Weights of a small image classifier.
Model: 32-pixel images, patch size [2, 2].
Training: 8700 steps, batches of 256, held-out accuracy 100%.
Data: trained on microscope photos of single blood and bone marrow cells, 194171 training examples, 11.5 epochs.
Rows from block 3 of a small image classifier, named by matrix and row number. Rows with one number belong to one neuron. Each number is 128 + 32 x the weight over its row's rms, rounded and kept within 0 to 255. All counts start at 0. After the name is the row's rms in percent of the matrix's.
After each neuron's rows are labels from the 100 images, of 14848, where the neuron reaches its largest size: "colour at peak" is the nearest of a few named colours to the mean colour under the peak. Only what is clearly more common there than usual is listed. The data: microscope photos of single blood and bone marrow cells.
# gate: MLP gate (model.blocks.3.mlp.gate.weight, 336x128), inputs 0-127
# fc1: MLP up (model.blocks.3.mlp.fc1.weight, 336x128), inputs 0-127
# fc2: MLP down (model.blocks.3.mlp.fc2.weight, 128x336, transposed), outputs 0-127

gate.32 080 [129 163 108  95 173 170 113 143 119 196 217  75 116  73 120 135 148 115 121  89  66 123 115 131 124 111 135 174 106 126  78 132 105 141 175  97 158  86 122 136  78 118 106 130 128  97  84  91 117  70 102 116 124 138 126 140 102 114 120 122  99  79 151 136 130 106 141 141 208 161  98 143  67 183 131 126 172 175 139  48  83  68  77 106 178 109 153  77 126  99 160 129 109 111 137 124 177 119  81 172 161 100  63 115 103 171 118 127 119 114 136 118 100 126 140 117 145 186 144 101 117 104 136 184 102 114 122 119]
fc1.32 082 [ 91 161 171 166 158 140  87  93  92 103 161 109 146 122 124  92 158 121  72  98 148 142 107 186 100 113 193 135 152 137 127 140 101  97 141 184 160 164 139 145 121 118 171 103 122 167 175 165 160 126 142 102 168 207 118 130 135  74 153 159 186 126 197 120 133 147  42 145 113 146 134 168  89  64  74 132 111 178 125 106 152 105  91  92 114 155 127  98 129 138 120 114  93 109  78  85 102 148 160 129 102  77 152 155 109 104 122  99 120 159 129 152  95 135 143 166 102 153 131  80 158 170 140  77 113  81  86  77]
fc2.32 088 [106 135  98 112 150 155 132 167 144 207 138 177  91 100  93 151 119 137 127  82 147 188 123 100 171 155 133 130 130 138  98 117 121 157  70 133 152 152  73 120 166 168 171 160 153 125  81  50 119 121 102 110 160 170 106 145 136 115  95 158 135  93 140 119 106 122  88 173  97 136  84 153  94 132  60  82 127 140  95 129 118 105 143 137 193 158 204  99  97  95 158  97 137 143 109 145 172 181 122  52  72 157 120 161 126 130  60  99 125  97 147  83  92 119 110 136 135 148  99  53  95 141 119 139 140 102 146 153]
colour at peak: grey

gate.285 091 [ 95 143 123 122 139 138 104  82  78 155 111 126 138 174 142 105 165  83 134 135 152  79 102  85  96  88 125  43 190 111 155 113  91  93 131 175  93 153  80 114 119 154 160 133  88 144 154 118 149  86 189 134 160  75 145 121  89 158  94  86 179 137 112 165 144 193  80  84  96  80 174 133 116  86 100 135  90 132 128 141 175 162 157 106  72  82 172 124 137 135 162  87  94 114 136 144  99 135 151  70 101 143 158 132 126 113 185 160 190 155  87 127  84 164 162 114 133 125 140 143 156 142 168 148  85 111 148 121]
fc1.285 095 [130  57  95  99 128 128 149 208 160 193 147 115  71 101 197 175 114 144 154 128  92 134 169  80 169 164 151 138  82 105 119 134 146 175 145  93 157  43 120  79 125 158 121 106 119 102 129 100 106 143 137 137 119 103 131 138 160 165  84 118  64 104 174  91 113 117 163 145 135 117 120 111 116 160 130 103 133 116 151 123  85 142  93 131 121 142 104  80 124  91 145 153 137 129 161 188 153  67  96 161 175 163 120  81 157 159  84 114 111 145 122 111 187  97 117  89 126 160  92 150  79 115 104 189 175 142 115 175]
fc2.285 101 [130 161 145 144 119  78 138 144  75  53 162 237 136 135 125 133 180 175 203 130 103 189 159 141 148  99  95 124 117 163 110 117 147 115 103  94 104 110 153 125 185  99 113 100 109 129 132 130 115 108 116 108 134 135 135 105 119  56 131 116 132 133 172 108 149 122 209 167 106 136 158 158 145 108 143 113 158 130 102 104 164  79 122 179 130 159 114 153 171 167  95  95  86 151 102 122 108 146 156 125 159 145 121 160  99 126 129 150  91 119  64 147 100 115  33 111 105 213  87 127 131 137 127 119 151  69 137 137]
colour at peak: purple

gate.18 075 [119 122 146 130 110 172  91 114 170 201 190 108 131 105 118 165 188 138 142 110  62  52  94 123 115 102 133 137 118 109 107 139 122 124 123 122 142 117  73 100  92 138 157 100 123 186 125  94 148  61 183 119 149 128 156 161 123 132  59 124  91 124 132 150 146 172 106  77 160 146  91 118 124 123 144 132  70 156 197 138  97 107  94 109  90  80 146 139 168 125 159  98 112  89 156 156 126 146 127 146 172 142 170 107 103  88 188 145 183 165 139 109 122 130 150  92 166 213 132 101 104  79  67 156  97 141 122 142]
fc1.18 074 [178 147 126 175  81  75 160  97 124 152 165 202 147 132 130 193 184 150 165 150 119  81 111 120 104 150 160 162  96 126 155 130 110 126 172  97 162 114  73 110 112 104 132 136 145 144 129 106 128  93 193 109 143 113 148 134 180 135  93 126  63 128 152 109 145 157 126 111 170 132  77  65 116 131 117  96  63  89 137 142 134 145 156 150 113  84 140  88  96 146 122 117 148 119 171 190 123 133  82 144 158 203 177 126 107 104  89 125 202 124 138 121 114 126 127  74  95 187  93 144  79  95  58 120 138 138 136 138]
fc2.18 081 [146 142 146 141 122 122 156  99 137 107  97 112 114 143 159 172 129 162 129 152 155 119 132 130  91 129 132 130 130 163 106 108 134 121 130 101 152 171  87 154 151 181 132 169 119 179 190 131 185 139 182 130 140  94  80 156 140 117 100 188 132 146 188 143 157 188 131 106 217 169 124 160 179 122  89  93 183 130 125  52 139 136 123 129  90 161 136 119 173 139 190 152 122 194 119 172 139 124 113 134  98 127 128 180 105 119 185  69 115 125 137 176 174 168 183 141 178 117 157 156 143 126 177 167 169  76 121 163]
colour at peak: black

gate.90 079 [174 117 131 171 124 149 141 139 160 179 144 125 106 106 118 155 190 127 148 106  73 113 115 109 147 113  90 149  78 144 135 140 159 131 125  65 102  32  61  97 151 169 126 171 177 114 131  77 116 100 164  96 122 103 161 142 194 131  98 145  99  91 107 113 117 149 116  49 162 114 129 121 159 119 170 144 145 124 147 136 123 128  93 133  81 139 131 148 164  84 128 249 100 100 160 159 128  94  80 122 181 139 113 102 134 108 142 110 116 204 134 115 158 117 123  72 147 146 122 100 130 113  96 169 119 152 103 168]
fc1.90 077 [127 123  94 145  99 103 168 143 140  70  89 178  79 163 118  89  97 131 126 146 160 140 171  95 176  96  90  85 159  92 172 108 189 145 198 130  90 155 123  98 158 159 138 134 144 119 127  89 134 167 152 158  89 102 171 103 110 140 120  99 132 174  74 130 106 133 118  89 139  80 141  99 140 114 182 160  92 124  97 163 187 190 166 112 155 104  77 126  77  85 156 173 162 175 144 135  91 109 137 144 152 141 175 127 180 181  87 166  89  53 134 117 127 107  96 125 110  91 125 141 152 115 127 137 104 163 180 124]
fc2.90 104 [210  92 134 207 128 120 137 167 120 109 146  93 158 139 121  99 190 170 150 101 152 114 149  93  51  99 170 123 132 147 135 121 109 127 129 119 139 184 132 125 114 144 186  91 154 108 135 169  87 135 109 118  85  86 174  76 184 131 168 105 119  86 139 151 111 135 103 121  88 135 145  94 119 154 140 141 142  95  79 112 114 157 111 148  95 140 154 155 125 110 182  50  61 155 103 123 141 124 138  84 162 117 138 152 119 100 171 101 122 114 115 131  93 198 155  98 126 151 215 186 122 121 132 193 134  87 103 122]
colour at peak: pink

gate.212 101 [113 157 111 185  97  95 115 134 128 151 145 162 152 139  71 105 161  84 100 158 163  91 113  98  98  84 114 111 155  91 176 101 111 134  93 136 113 144  68 111 100 144 184 141 115 135 126 135 171 111 138 167 189  90 121 100 109 177  82  89 160 136 139 170 144 133 111 105 101 108 158  92 153 111 107 175 115  85  66 136 109 144 112 113  82 124 154 120  85 115 149 130 149 134 112 172 133 121 149  66  79 155 135 102 146  88 113 193 165 159 170 171 141 149 118 149  88 113 194  42 170 164 171  87  77 106 160  85]
fc1.212 103 [ 70 121  53 129 137 122 153 167 107 163 165 124 115 116  95 104  62 122 120 108 141 195 153 128 145  69 217 160 152  79 140 129 132 149 154 165 182 110 176 114  89 116 158  99  91  80  54 129 135 102  95 114 127 149 126 103 173 114 178 159 144 116 162 134 131  76 170 147 123 137 154 127  81 156 146 124 160 131 130 107  82  95 114 108 159 107 109  74 111 115 187 110 107 201 120 124 179 137 156  98 127 144  78 103 138 176 113 165 129  80 174 145  70 115 120 119  76 173 157 111 138 138 143 140 109  90 110 122]
fc2.212 111 [157 130 122 160 166 118 125  83  81  79 176 108 104 200 157 105 133 101  73 109 115  77 135 138 138 108 137  75 178 121 202 206  97 127 179 124  62 147 181 149 175 124 131 117 102 142  82 132 147 170  61 146 128 164 129  94 130 107 190  74 102 155 158 153 121  87 172 151 143 122 121 179 117 113 123 188 194 120 150 110 108  87  89 110 170 121 123 125 163 130 179 151 130 158 124 142 104 113  86 156 175 154  89 110  87 161 125 167 110 109 151 163 140 120 137 139 165 126 171 125 173 125 164 134 119 114 150 135]
colour at peak: purple

gate.63 122 [ 57 172  79 153 114 102 113 162  95 179 185 132 130 118  59  84 153  87 105 136 166 146 144 123 104  75 151 163 162  88 142 111 111 154 105 144 165 168 132 137 104 129 174 116 114 103  83 112 165  88 108 132 142 110 117  89 136 140 120 110 150 120 153 170 134 102 153 157 131 138 157 110 116 139 108 145 131 101  80 109  87  87  73  90 135 115 156 102  88 108 210  73 148 170 125 139 171 116 162  94 123 148 130 106 112 135 122 189 145 119 193 148  80 156  98 160  72 148 174  88 182 150 162 107  71  70 154  90]
fc1.63 129 [193  54 160 104 155 146 133 113 180 119 111  87 126 126 178 157 139 184 125 100  77  99 115 139 157 174 106 116  81 174  94 147 129  97 152  96 106  67 115  90 112 172 111 148 150 132 132 116  86 130 135 110 114 155 167 178 153 107 117 146  86  99 106 102 128 153 109  98 163 150 102 124 144 116 146 109 152 165 181 128 145 133 157 176  98 149 120 129 184 148  77 207  96  75 133 150 130 101  84 182 156 118 116 128 121 126 141  81 112 126  88  80 198  99 120  92 199 118  75 141 102 118 101 169 172 167 105 168]
fc2.63 108 [ 94 148 140 114 129 113 128 175 182 187  64 156 118  40  99 156 126 148 111 149 170 181 131 164 118 166  98 206  95 114  91 145 119 108 118 145 192 141  62 153 176 123 144 143 147 155 106 138 104 118 131 125 154  95 133 152 145 103  75 155  87  58  61 122 125 166  69 136 140 165 136 142 115 147 139  80 140  97  99  94  79 190 163 108 125 171 110 128 165 147 121 110 116 140 131 107 171  86 144  85 139 110 156 160 114 182 169  61 118  99 152  97 134 126 105 182  93 152 109 125 106  95 127 105 154 123 113 123]
colour at peak: purple

gate.333 072 [192 115 174 126 172 164  91 129 146 189 180  61 170  98 173 152 164 156  83 113  84 118 120 147 131 148 158 169  92 167  76 150 117 139 102 129 183  65  91 131 123 141 130 114  92 145  83 132 145  57 123  69 148 157 164 176 181 125  91 159 124 113 168 123 120 135 113 159 137 152 106 153 139 162 124 120 149 180 155  91  92  90  48 119 135 176 137 107 141 121 139 178  91  85 134 112 171 129 101 120 175 133  86 111  85  94 144  88 140 147 146 123 154 133 148 121 159 115 133  84 102 118  90 121 145 101  53 119]
fc1.333 065 [155 121 158 100 125 148 159 156 171 133 144 115  68 149 134 135 133  90 174  95 157 145 135  84 137  96  49 123 133 144 124  98 178 146 118  59 116 145  84 108 185 150 143 182 192 134 115 103 143 220 150 119 155 146 157  97 133 146  92 101 134 112  69 107 108 127  79 101 101 110  99 110 187 107 128 131 117 140  80 110 166 152 148 124 117 132  81 162 125  91 115 177 171 106 128 110  74 113 101 182  86 144 205  93 131 129  65 143  55 135 121 114 155 111 109 140 183 136 164 170 115 108 163 124 105 162 126 103]
fc2.333 093 [154 146  52 122 167 148  99 111 108 120 128 114 142 135  99 110 150 148 142 128 112 149 118  99  88 145  85 111 150  89 155 156 174 152  71 105  99 111 149 152  99  94 157 119 139 121 121 111 173  86  87 104 162 146  90 118 144 148 137 147  97 145 137 160  50  90 143  59  92 135 144 165  86  80  75 130 138 141 119 149 165  93 145  49 133 119 222 151  97 107 147  31 134 134 105 124  99 163  70 120 163 154 102 132 161 156  74 140 107 162 118 134  95 130 127 148 132 201 173 105 143 123  94 172 108 103 122  82]
colour at peak: white

gate.297 082 [119 144 126 101 138 176 138 114 145 137 188  38 111  91  85 153 144 104  75 105 114 127 149 118 154 100 140 148 121 102  82 130 121 166 173 131 202  89 130 111  80 166 108 107 117 134 118 112 139  86 111 154 133 114 193 144 128 125 135  94 104  65 158 143 110  88  80 154 171 167 130 122  88 102 168 138 133 160 150  36 102 107  69 102 182  92 155  63 161  65 183 128 116 142 134  99 180  90 122 145 172 150  69 142 135 143 133 138 107  91  76 108 151 102 132 113 190 148 144 115  95 129  98 150 130 133 146 130]
fc1.297 077 [121 133  95 171  96 115 134 166 163 155 155 153 112 137 156 175  75 143 218 132 127 172 134 137 118 159  93 151 126  99 177 117 154 138 183 113  88 118 141 121 128 138 155 189 207 120  96  76  84 153  81 105 111 119 115 155 152 134 136 135  87 102  54 149 148 119 152 106 185 125 107 128 147 129 147 101 158  96 148 170 117 154 148 162  62 121 102 196  75 122 102 156 156 161 138 119 127 135  87 125 155 164 126  95 142 166 122 119 120  90 162 129 113 143 128  64  96 248  94 133 119  91 116 143 121 158 109 152]
fc2.297 080 [202 104  87 111 143  75 155 118 130  73 150  95 143 130 136  97 250 146 135 147 107 108 135 179 136  74  83 120 134 110 159 165 149 100  69 111  88 110 178 152 133 150 120  99 128  92 172 131 166  95 106 163 146 113  79 120 115 111 188 111 168 131 151 147 143 118 210 133 133  95 206 133  76  90  87 112 183  78 122 136 163 107 123 115 151 117 143 149 170 155 137 115 171 116 112 147  92 164 158 129 136 118 178 169 137 108 154 125 134 185  87 160 132 129 115 170 130 133  94 137 153 124 147 169 114 161 130 153]
colour at peak: grey

gate.162 074 [112 113 129  84  95 145 122 157 167 211 188 102 148 119  87 163 135 134 106 125  71 126 130 101 174 115 130 160  47 120  90 117 126 134 167  93 152  29  75 137 110 169  76 121 149 109 111 112 128  86 132 155  90 115 171 118 149 146 133 100 101  66 119 141  98 125 128 121 184 161 108 107 160 138 170 141 158 150 129 124  95 129  62 150 102 129  82  86 157  98 186 166 119 164 168 158 143  76  77 165 185 153  90  89 152 155 150 131 107 124 137  88 164 111 164 106 125 126 111 117 115 116 104 160  99 163 138 178]
fc1.162 054 [161 175  62 153 123 109 116 164 127 121 175 125 137 141  93 137 145 143 146 121 122 171 170  95 117 168  79 102 124  81 128 109 161 164 121 130  87 130 137 142  81 147 183 135 111  95  52  58  98 136 123 132  90 111 124 138 132 128 111 158 118 145 120 119 116  95 186 136 148 112  90  65 112 143 132 121 218 112  75 180 106 112 114 131 234 149 155 169 123  98 152  93 137  74 123 143 178  96 172 123 166 174 131  93  99 202 104 142 141 118 169 107 112 122  84  92 134  86  87 160 145 135 133 135 146  90  97 122]
fc2.162 074 [107 204 160 158 153 185 185 110 118 123 189 196 119 148 104 135 115 147 171 154 119 115 186 116 140 111 142 148  86 154 117  86 140 121 163 141 170 122 175 104 120 146 131 114 174 131 144 100 126 126 114  89 149 165 177 140 123 160 161 124 137 179 154  58 176 110  96 100 142 142 126  96 209  93 157 168  92 147 141 130 150 198 104 131 145 117 112 127 161 156 166  92 111 144  71 147 151  95 131 168 124 161 117 113 104 125 163 144 172 148  74 129  93 178  95 113  63  58 153 177 139  98 173 125 145 135 133  95]
colour at peak: white

gate.118 128 [152 138 170 142 163 174  73 135 117 154 156  75 176  98 151 120 153 166 122 111  78 104  72 136  97 158 138 154 116 145  92 155 101 118 127 123 165  83 122 135  80 109 181 114  90 152 130 129 154  38 118 100 169 142 112 157 202 109  87 142 122 100 158 103 190 149 160 128 149 169 115 130 127 152 100 120 137 162 166  95  91  88  97 121 144 184 181  75 184 149 137 190  64  78 131 122 180 133 126 119 141 120 105 114  81 143 169  98 179 170 112 173 144 144 162 132 168 133 143  81  99 148 111 131 167 109 104 115]
fc1.118 121 [ 97  87 115 108  88  75 153 127 153 112  97 170  91 187  91 113 145  73 170 156 152  96 140 111 142 121  44  80 122  77 157  79 154 143 125 106  88 131  89  98 173 130  88 183 135 127 116 108 109 177 137 183 121 102 163  78  56 157 105  99 135 142  87 165  97 119  98  99 111  99 141  95 156 106 150 172  99 103  93 180 154 175 156 145 107  99 126 207 129 139 143  94 144 141 161 152 103 107 124 126 103 148 150 128 152 106 100 166 114 110 165  93 158 112 107  72 117 109 168 135 170 103 141 149 101 174 176 178]
fc2.118 112 [136 157 127 139 163 162  73 109 107 124 192 125 182 193 145  61 115 141 137 124 105 104 114 110 110 131 151 116 151  87 154 142 121 175 130  92  74 145 161  50 102 101 137 147 108 164 184 127 130  49 123 131 172 154 140 129  85 151 112  95 149 175 184 111 147  95 238 128 166 118 132 174 138 125  84 175 121 153 112 155 178  88 154 116 177  86 169 154 131  78 135 132 140 147 124 174  94 173 158 114 143 172 171 121 204 101 113 136 116 149 125 143 106 128 142 147 118 113 139 138 149 165 135 170  98 127 139 122]
colour at peak: white

gate.210 119 [ 92 150 148 136 170 133  87 151 103 157 157 110 169 109 108  83 102 112  70 107 127 142 115 150  85  97 177 162 166 149 144 139  95 106 142 153 182 134 163 185  77  76 173  77  68 118 102 152 169  74 110 102 122 138  77 125 189  97 149 115 162 146 169 157 183 110 152 171 155 136 145 165 110 136  90 145 185 157 115 111 101  64  99 104 147 169 163  78 135 154 118 114 111 114  75  87 189 129 155 103 129  93  96 111  96 153 155 132 180 111 166 161 113 119 146 166 103 167 144  75 144 152 155  92 110  88 114 107]
fc1.210 149 [150 106 133 117 167 182  99 135 123 139 141  66 128  80 187 154 156 182 107  94  87 113 102 178 126 160 176 139 116 168  68 177 118 108 122 110 164 122 118 103 117 142 109  91 129 142 139 117 114  88 128  78 130 162 112 184 146  93 105 173 102  90 174  63 142 156 120 134 155 187  84 164 112 145 125  79 115 176 199  88 127 106  86 155 105 143 144  82 197 150 132 156  77 108 133  97 133 142 123 145 166  94 144 165 103 125 152  65 135 153  77 119 123 130 155 107 163 172 104 145  77 123  94 123 196 130  88 137]
fc2.210 124 [125 139 149  91  96 141 121 162 165 173 115 124 112  73  56 118  61 156 107 162 176 164 125 136 140 100 108 152 104 171 107 127 135 132 144 148 193 121 129 125 118 164 147 124 145  99 133 143  95 152 162 110 129 128 103 113 159 105 176 140 136  78  66 108  75 155  90 121 114 106 104  98 153 177 170  67 104 115 119 168  98 126 144 142 199 145  98  67 143 150  93 111 116 115 180 141 170 113 149 134  78 121 101 110 136  64  86  98 113 132 130 104 138 103 140 105  73  54  85 122  77 121 161  72 201 133  71 149]
colour at peak: white

gate.295 074 [ 92 123 104  96 127 151 159 128 149 148 151  95 162  84  70 144 163  99  95 126 111 169 148 114 172 100 141 146  82  62  81 138 122 164 144  98  95  91 139  97 127 169  76 111 113  95  84 134 145  82 133 154 119 114 190 127 114 145 182  72 117  68 115 125  90 106  81 105 176 150 113 114 136 126 158  91 133 131 121 103  97 127 126 162 120  90 118 106 133  65 202 119 118 127 176 159 155  54  49 149 143 144  53 122 175 142 146 188 105 149 173 113 148 147 124  93 150  98 163 101 156 119 132 165  82 117 153 159]
fc1.295 069 [116  94 154 132 160 138 150 152 131 176 189 128 140 109 148 167 118 183 157 136 133 134 152 156 120 105 134 172  99  98 104 192 116 122 116 113 181 127 176 101 200 136  73 105 148 130  95 136  84 143  49 122  98 155 117 170 138 145 172 153 102 111 139 113 108 121 180 101 161 157  87 147 147 177 100  72 169 118 172  90  96 141 156 130  91 136 130 107 127 110 152  95 144 153 179 112 133 108 122 142 190 122 153  72 170  74 132 122 110 194 157  80  88 145 127  85 140 192 147 160 126  59 123 116 163 171  79 161]
fc2.295 088 [168 140 121 140  82 127 105 140 138  80  96 114 135 138 169 104 130  80 141  93 154 106 113 146 115  84 148 157 160 125 163 213 146  98 153  89 115 154 141  51 122  67 153 104  91 119 125 148 177 111 187 138 137 161 154 110  93 117 179 164 147 166  73 172 134 151 159 129 183 135 148  97 121 219 156 172 180 137 148 164 112 125 109  95 106 159 158 152 103 164 162 166 127 162  83 139 121 180  89 142 138  92 130 116 142 192 117 137 127  62  62 160 141 129 179  85 113 127 161 153 151 169 133 151 125 159 116 135]
colour at peak: grey

gate.278 082 [139 130 137 149 113 137 115 117 163 177 162 110 121 155 105 104 175 101 110 139  91  80 113  67 136 113  59  87 116 101 165 100 120  99 138  91 128  46  66  85 112 124 162 132 135 157  82 101 104  56 163 176 124  65 194 133 170 154  63  72 104 109 107 176 129 167 115  93 170 103 124  94 175 154 135 173 127 108 115 156  78 146 145 135  81 124 145 100 171 122 160 123  81  74 136 170 124 137 124 102 126 179  86 100 118  87 134 176 142 153 165 118 144 140 167 104 136 118 165  95 135 117 151 173 130 101 157 131]
fc1.278 072 [179 115 126 122 165  95 140 161 163 140 147 134 116 132 140 164 115 136 142 140 104 125 135 106 121 159  92 130  85 148 135 157 140 123 155  92 137 123 145 123 189 142  91 182 199  64 127  63 117 202 176 105  95 105 152 162 168 102 138 118 157 155 129 120  91 150 148 133 138 153 109 116 197 130 169 121 183 132 124 116 150 145 111 160  46 167 113 149 104 108  87 176 155 117 165 131  85 104  61 183 152 115 119 122 147 183 115  77 105  80 131  94 152 129 104 114 104  72  39 159 118 130  80  79 143 180 135 126]
fc2.278 078 [122 146 175 157 134 175 101 130 145  35 169 138 113  92 122 162 160 139 148 187 137 141 106 137 128 167 160 133 160 102 166 115 184 192 168 134  87  71 142 128 136 107  91 119 118 131 123 183 169  96  82 117 144 168 141 132 115 141  87 119  73 165 116 152  95 110 193  79 122 101 101  86 129 106 124 137  91 144 105 130 201 182 125  81  94 132 147 106  96  95 152 154 125 115 181 171 106 177 128 119  99 148  93  73 128 182 166 143  70 150 120  73 112 153 121 165 144 167 140 188 137 111 145 132 120 139 117  75]
colour at peak: pink; purple

gate.108 097 [119 177 143 102 167 187  84 126 105 179 210  64 159  83 147 134 177 176 104 110  67 129  90 164 106 162 149 161 148 158  70 180 108 108 146 142 163 123 126 124  90  90 168  96 104 128 146 103 142  46 141  89 133 151 124 163 168  95 125 149 127  86 153  82 171 124 157 121 156 193 130 138 112 120 109 109 151 153 178  81  97  93  67 163 137 134 162 100 181 154 130 145  91 111 123 123 152 133 126 130 165 131 142 139 105 177 168 104 182 131  82 162 102 165 142 117 145 146 101 114  85 140  86 121 143  98 102 148]
fc1.108 115 [154  77 111 143  95  82 150 116 170 111 108 184 105 167 133 133 122  79 188 175 165 114 130  86 138 159  82  90 117 109 170  87 141  98 105  91  91 123  96  89 145 117 119 183 176 145 116  92  86 191 192 171 122  68 147 114  99 181 114  94  97 139 110 165 100 107 102  89 128  80 134  83 162  94 129 156 151  92 107 159 155 149 150 154  55  72 120 194  91 128 131 132 158 137 152 166  77 120 115 120 153 176 174 119 158 115 107 158 125 132 156 110 155 126 104  96 109 135  92 150 144  86 142 155  99 173 162 158]
fc2.108 110 [ 53 119  71 149 205 163 132 120 166  85 171  71 117 178 196  90 119  69 121 142  66  97 110 139 116 149 120  95  99 122 158 171 113 143 165 119  89 134 147 103 134 127 150 141 133 144 165 114 142 103 127 153 163 176 139 163  91 143 115  99 141 148 147 150 168 113 167 148 175 145 103 146 104  98 134 175 113 168 165 138 174 128 217  93 105 127 157 126 148 113 134 143 131 204 130 144 109 109  99 175 120 154 115 154 113 154 129 144 122 109 131 102 147  72 158 161  93  85 167 135 210 114 112 185  88  94 162 128]
colour at peak: white

gate.200 110 [ 68 194  71  81 109 172 159  82  93 126 161 115  89 116 111 111 144 129 162 119 152 150 163 140 112  66 195 133 155 100 103 151 144 142 124 174 135 187 127  88 162 179 114  79 136 124 152 150 161 134 116 115 109 142 156 129  61 139 161 115 160 123 148  92  95 121  96  95 114 165 139 130 123  55 161 113 106 147 126  86 156 176 132  87 133  55 101 100 143  88 198  79 149 191 135 129 130 136 144 102 107 126 186 175 167 149 123 139 123  96  61  91  52 127 130 127 155 111 134 165 116 102 145 130 113 142 113 100]
fc1.200 126 [ 93 169 121  72 147 191 133  80  87 131 110  82  77  91 126 115 133 136 138 101 140 133 157 151 123  99 197 142 167 136  82 165 120 136 125 163 153 194 145  91 157 160 110  73 117 115 187 130 132 142 122 122  97 138 126 145  85 116 159 154 159 110 178  75  79 135  95  87 147 178 125 145 141  79 150  86  83 158 130  63 158 133 122  95 132  83 104  92 153  95 155  91 141 150 130  96 142 133 141 115 127 109 166 194 127 146 133 130 128  59  35  77  60 101 145 125 176 135 113 174  97 121 139 149 134 149 114 114]
fc2.200 112 [163 178 138 145 122 108 144  80 141 104 117 130 140 141 135 192  87 200 180 143 155 127  95 127 116 133  98  94 122 104  85  89  54 147 143  97  86 104 142 157 117 139 127 165  78 163 186 145  91 128  76  94 109 121 157  90 140 101  43 167 151 130 103 119 151  72 156 185 143 154 153  77  91  86 178 144  96 137  96 104 142 147 151 134 178 135  88 127 135 101 115 187 119 117  99 115 111 105 208  96  85  94 150 103  98 130 166 127 124 136 147 170 140  91  88 101 136  91 110 120 113  92 158 150 158  96 108 186]
colour at peak: grey

gate.81 082 [130 108 169 117 150 213  49 131 136 190 189 100 147 117 141 134 176 162 121 104  70 121  93 139 134 127 114 152  70 129  98 142 120 112 102 109 154  78  90 148  94 105 165 144  95 137 116 109 148 100 122 102 150 126 120 144 178 124  71 140 114  65 190  84 151 145 113 115 192 147  94 130 134 138 105 111 143 150 161  81  97  75  82 162 137 161 174  97 179 144 156 141  72  96 133 142 163 135  72 143 185 130  87 132  92 146 177 118 140 154  85 128 186 101 179 121 175 170 128 105 128 120 106 118 136  98  96 127]
fc1.81 079 [143  90 144 105 114 146 138 168 168 176 146 134 141 141 135 195 156 104 185 134 106 106 111 109 157 137 103 124 105  92 159  93 138 104 123  78  82  32  93 100 165 137  87 182 145 153 127 110 117 141 151 181 129  65 166 112 118 182  81  97  76 111 111 161 112 137 118  93 102  95 119 127 184 138 125 120 106 114 137 146 137 108 137 147  54 114 125 148 186 133 112 133 125 107 172 174 105  86 105 117  82 156  90 101 149 102  96 146 131 155 130 112 187 163 118  33 179 141 145 123 145  99 113 166 152 169 158 193]
fc2.81 102 [105 106 142 129 101  69 125 104 110  71 152 125  95 108 151 162 117  92 110 156  96 155 107 171 177 164 158  88 118 111 136 121 159 160 132 100 127 189 134  96 138 108 120 143 142 216 162 105 120 118 129 178 164 116 135 201 146 136 102 158  42 177 157 121 131 134 173 190 139 136  58 162 156 110  90 124 133 104 150 138 151 100 102 129 167 116 130 107 153 114 122 119 163 123 214 185  96 115 139 149 135  56 165 112 184 159 114 113 106 196 136 169 156  88 135 188 116 105 149 124 138  80 100 119 104 136 127 109]
colour at peak: white

gate.42 113 [ 89 137 108  82 146 173 117 180 115 218 194  65 111  84  92 113 117 139  79 110  90 114 127 124 163  92 196 178 150  97  85 140 125 154 132 144 181  89 126 116  90 165 144  88 105 107 101  92 140  59 116 136 122 120 168 143 145 124 126 127 113  42 162 118 126 109 154 127 180 146 139 120  98 153 133 118 156 125 144  55  78  85  71  93 134 145 120  59 145  97 202  99 108 155 133 146 166  98 130 137 188 136 134 110 122 130 129 142 136 136 142 132  90 108 110 114 132 195 143 122 130 145 131 156  95  84 131 107]
fc1.42 094 [ 72 168 113 127 170 177 105 136 103 180 150  78 150  92  97  89 154  89 130  89 154 154 142 185 109  88 142 158 191 133 116 157 122 132  94 131 142 157 111 162 130 111 111  79  99 124 122 132 172  86  78 114 137 144  56  92 117  77 160 143 177 125 169 139 142 120 140 131 112 158 197 159 102 101 108 142 136 157 109  83 101  81  65  91 175 139 142  93 133 114 147 103  94 153 104  82 164 140 156 147  99  61 121 131 112 164 172 157 127 167 138 131 108 184 160 158 105 138 177 124 187 167 191  92  97 121 122  93]
fc2.42 097 [159 100 123  93 108 127 108 143 151 122 130 130  95  78  91 151 120 179 187 135 158 161 145  80 139 146 148 152 149 120  84  80 118 170 121 122 174 131 129 136 115 150 171 129 122 126  51  99 103  91 141 112 182 145 158 114 162 140 118 157 139 110 126 123 115 129 111  79 133 146 160  79  89 132 120  89 109 180 109 146  89 141 147 160 190 171 152 123  96  92  80  74  94  57  97 117 149 186 192 122  80  79 129 101 137 170 126 156 100 153 149  86 106 100  98 147  95 139 163  82  22 138  86 120 120 182 116 150]
colour at peak: grey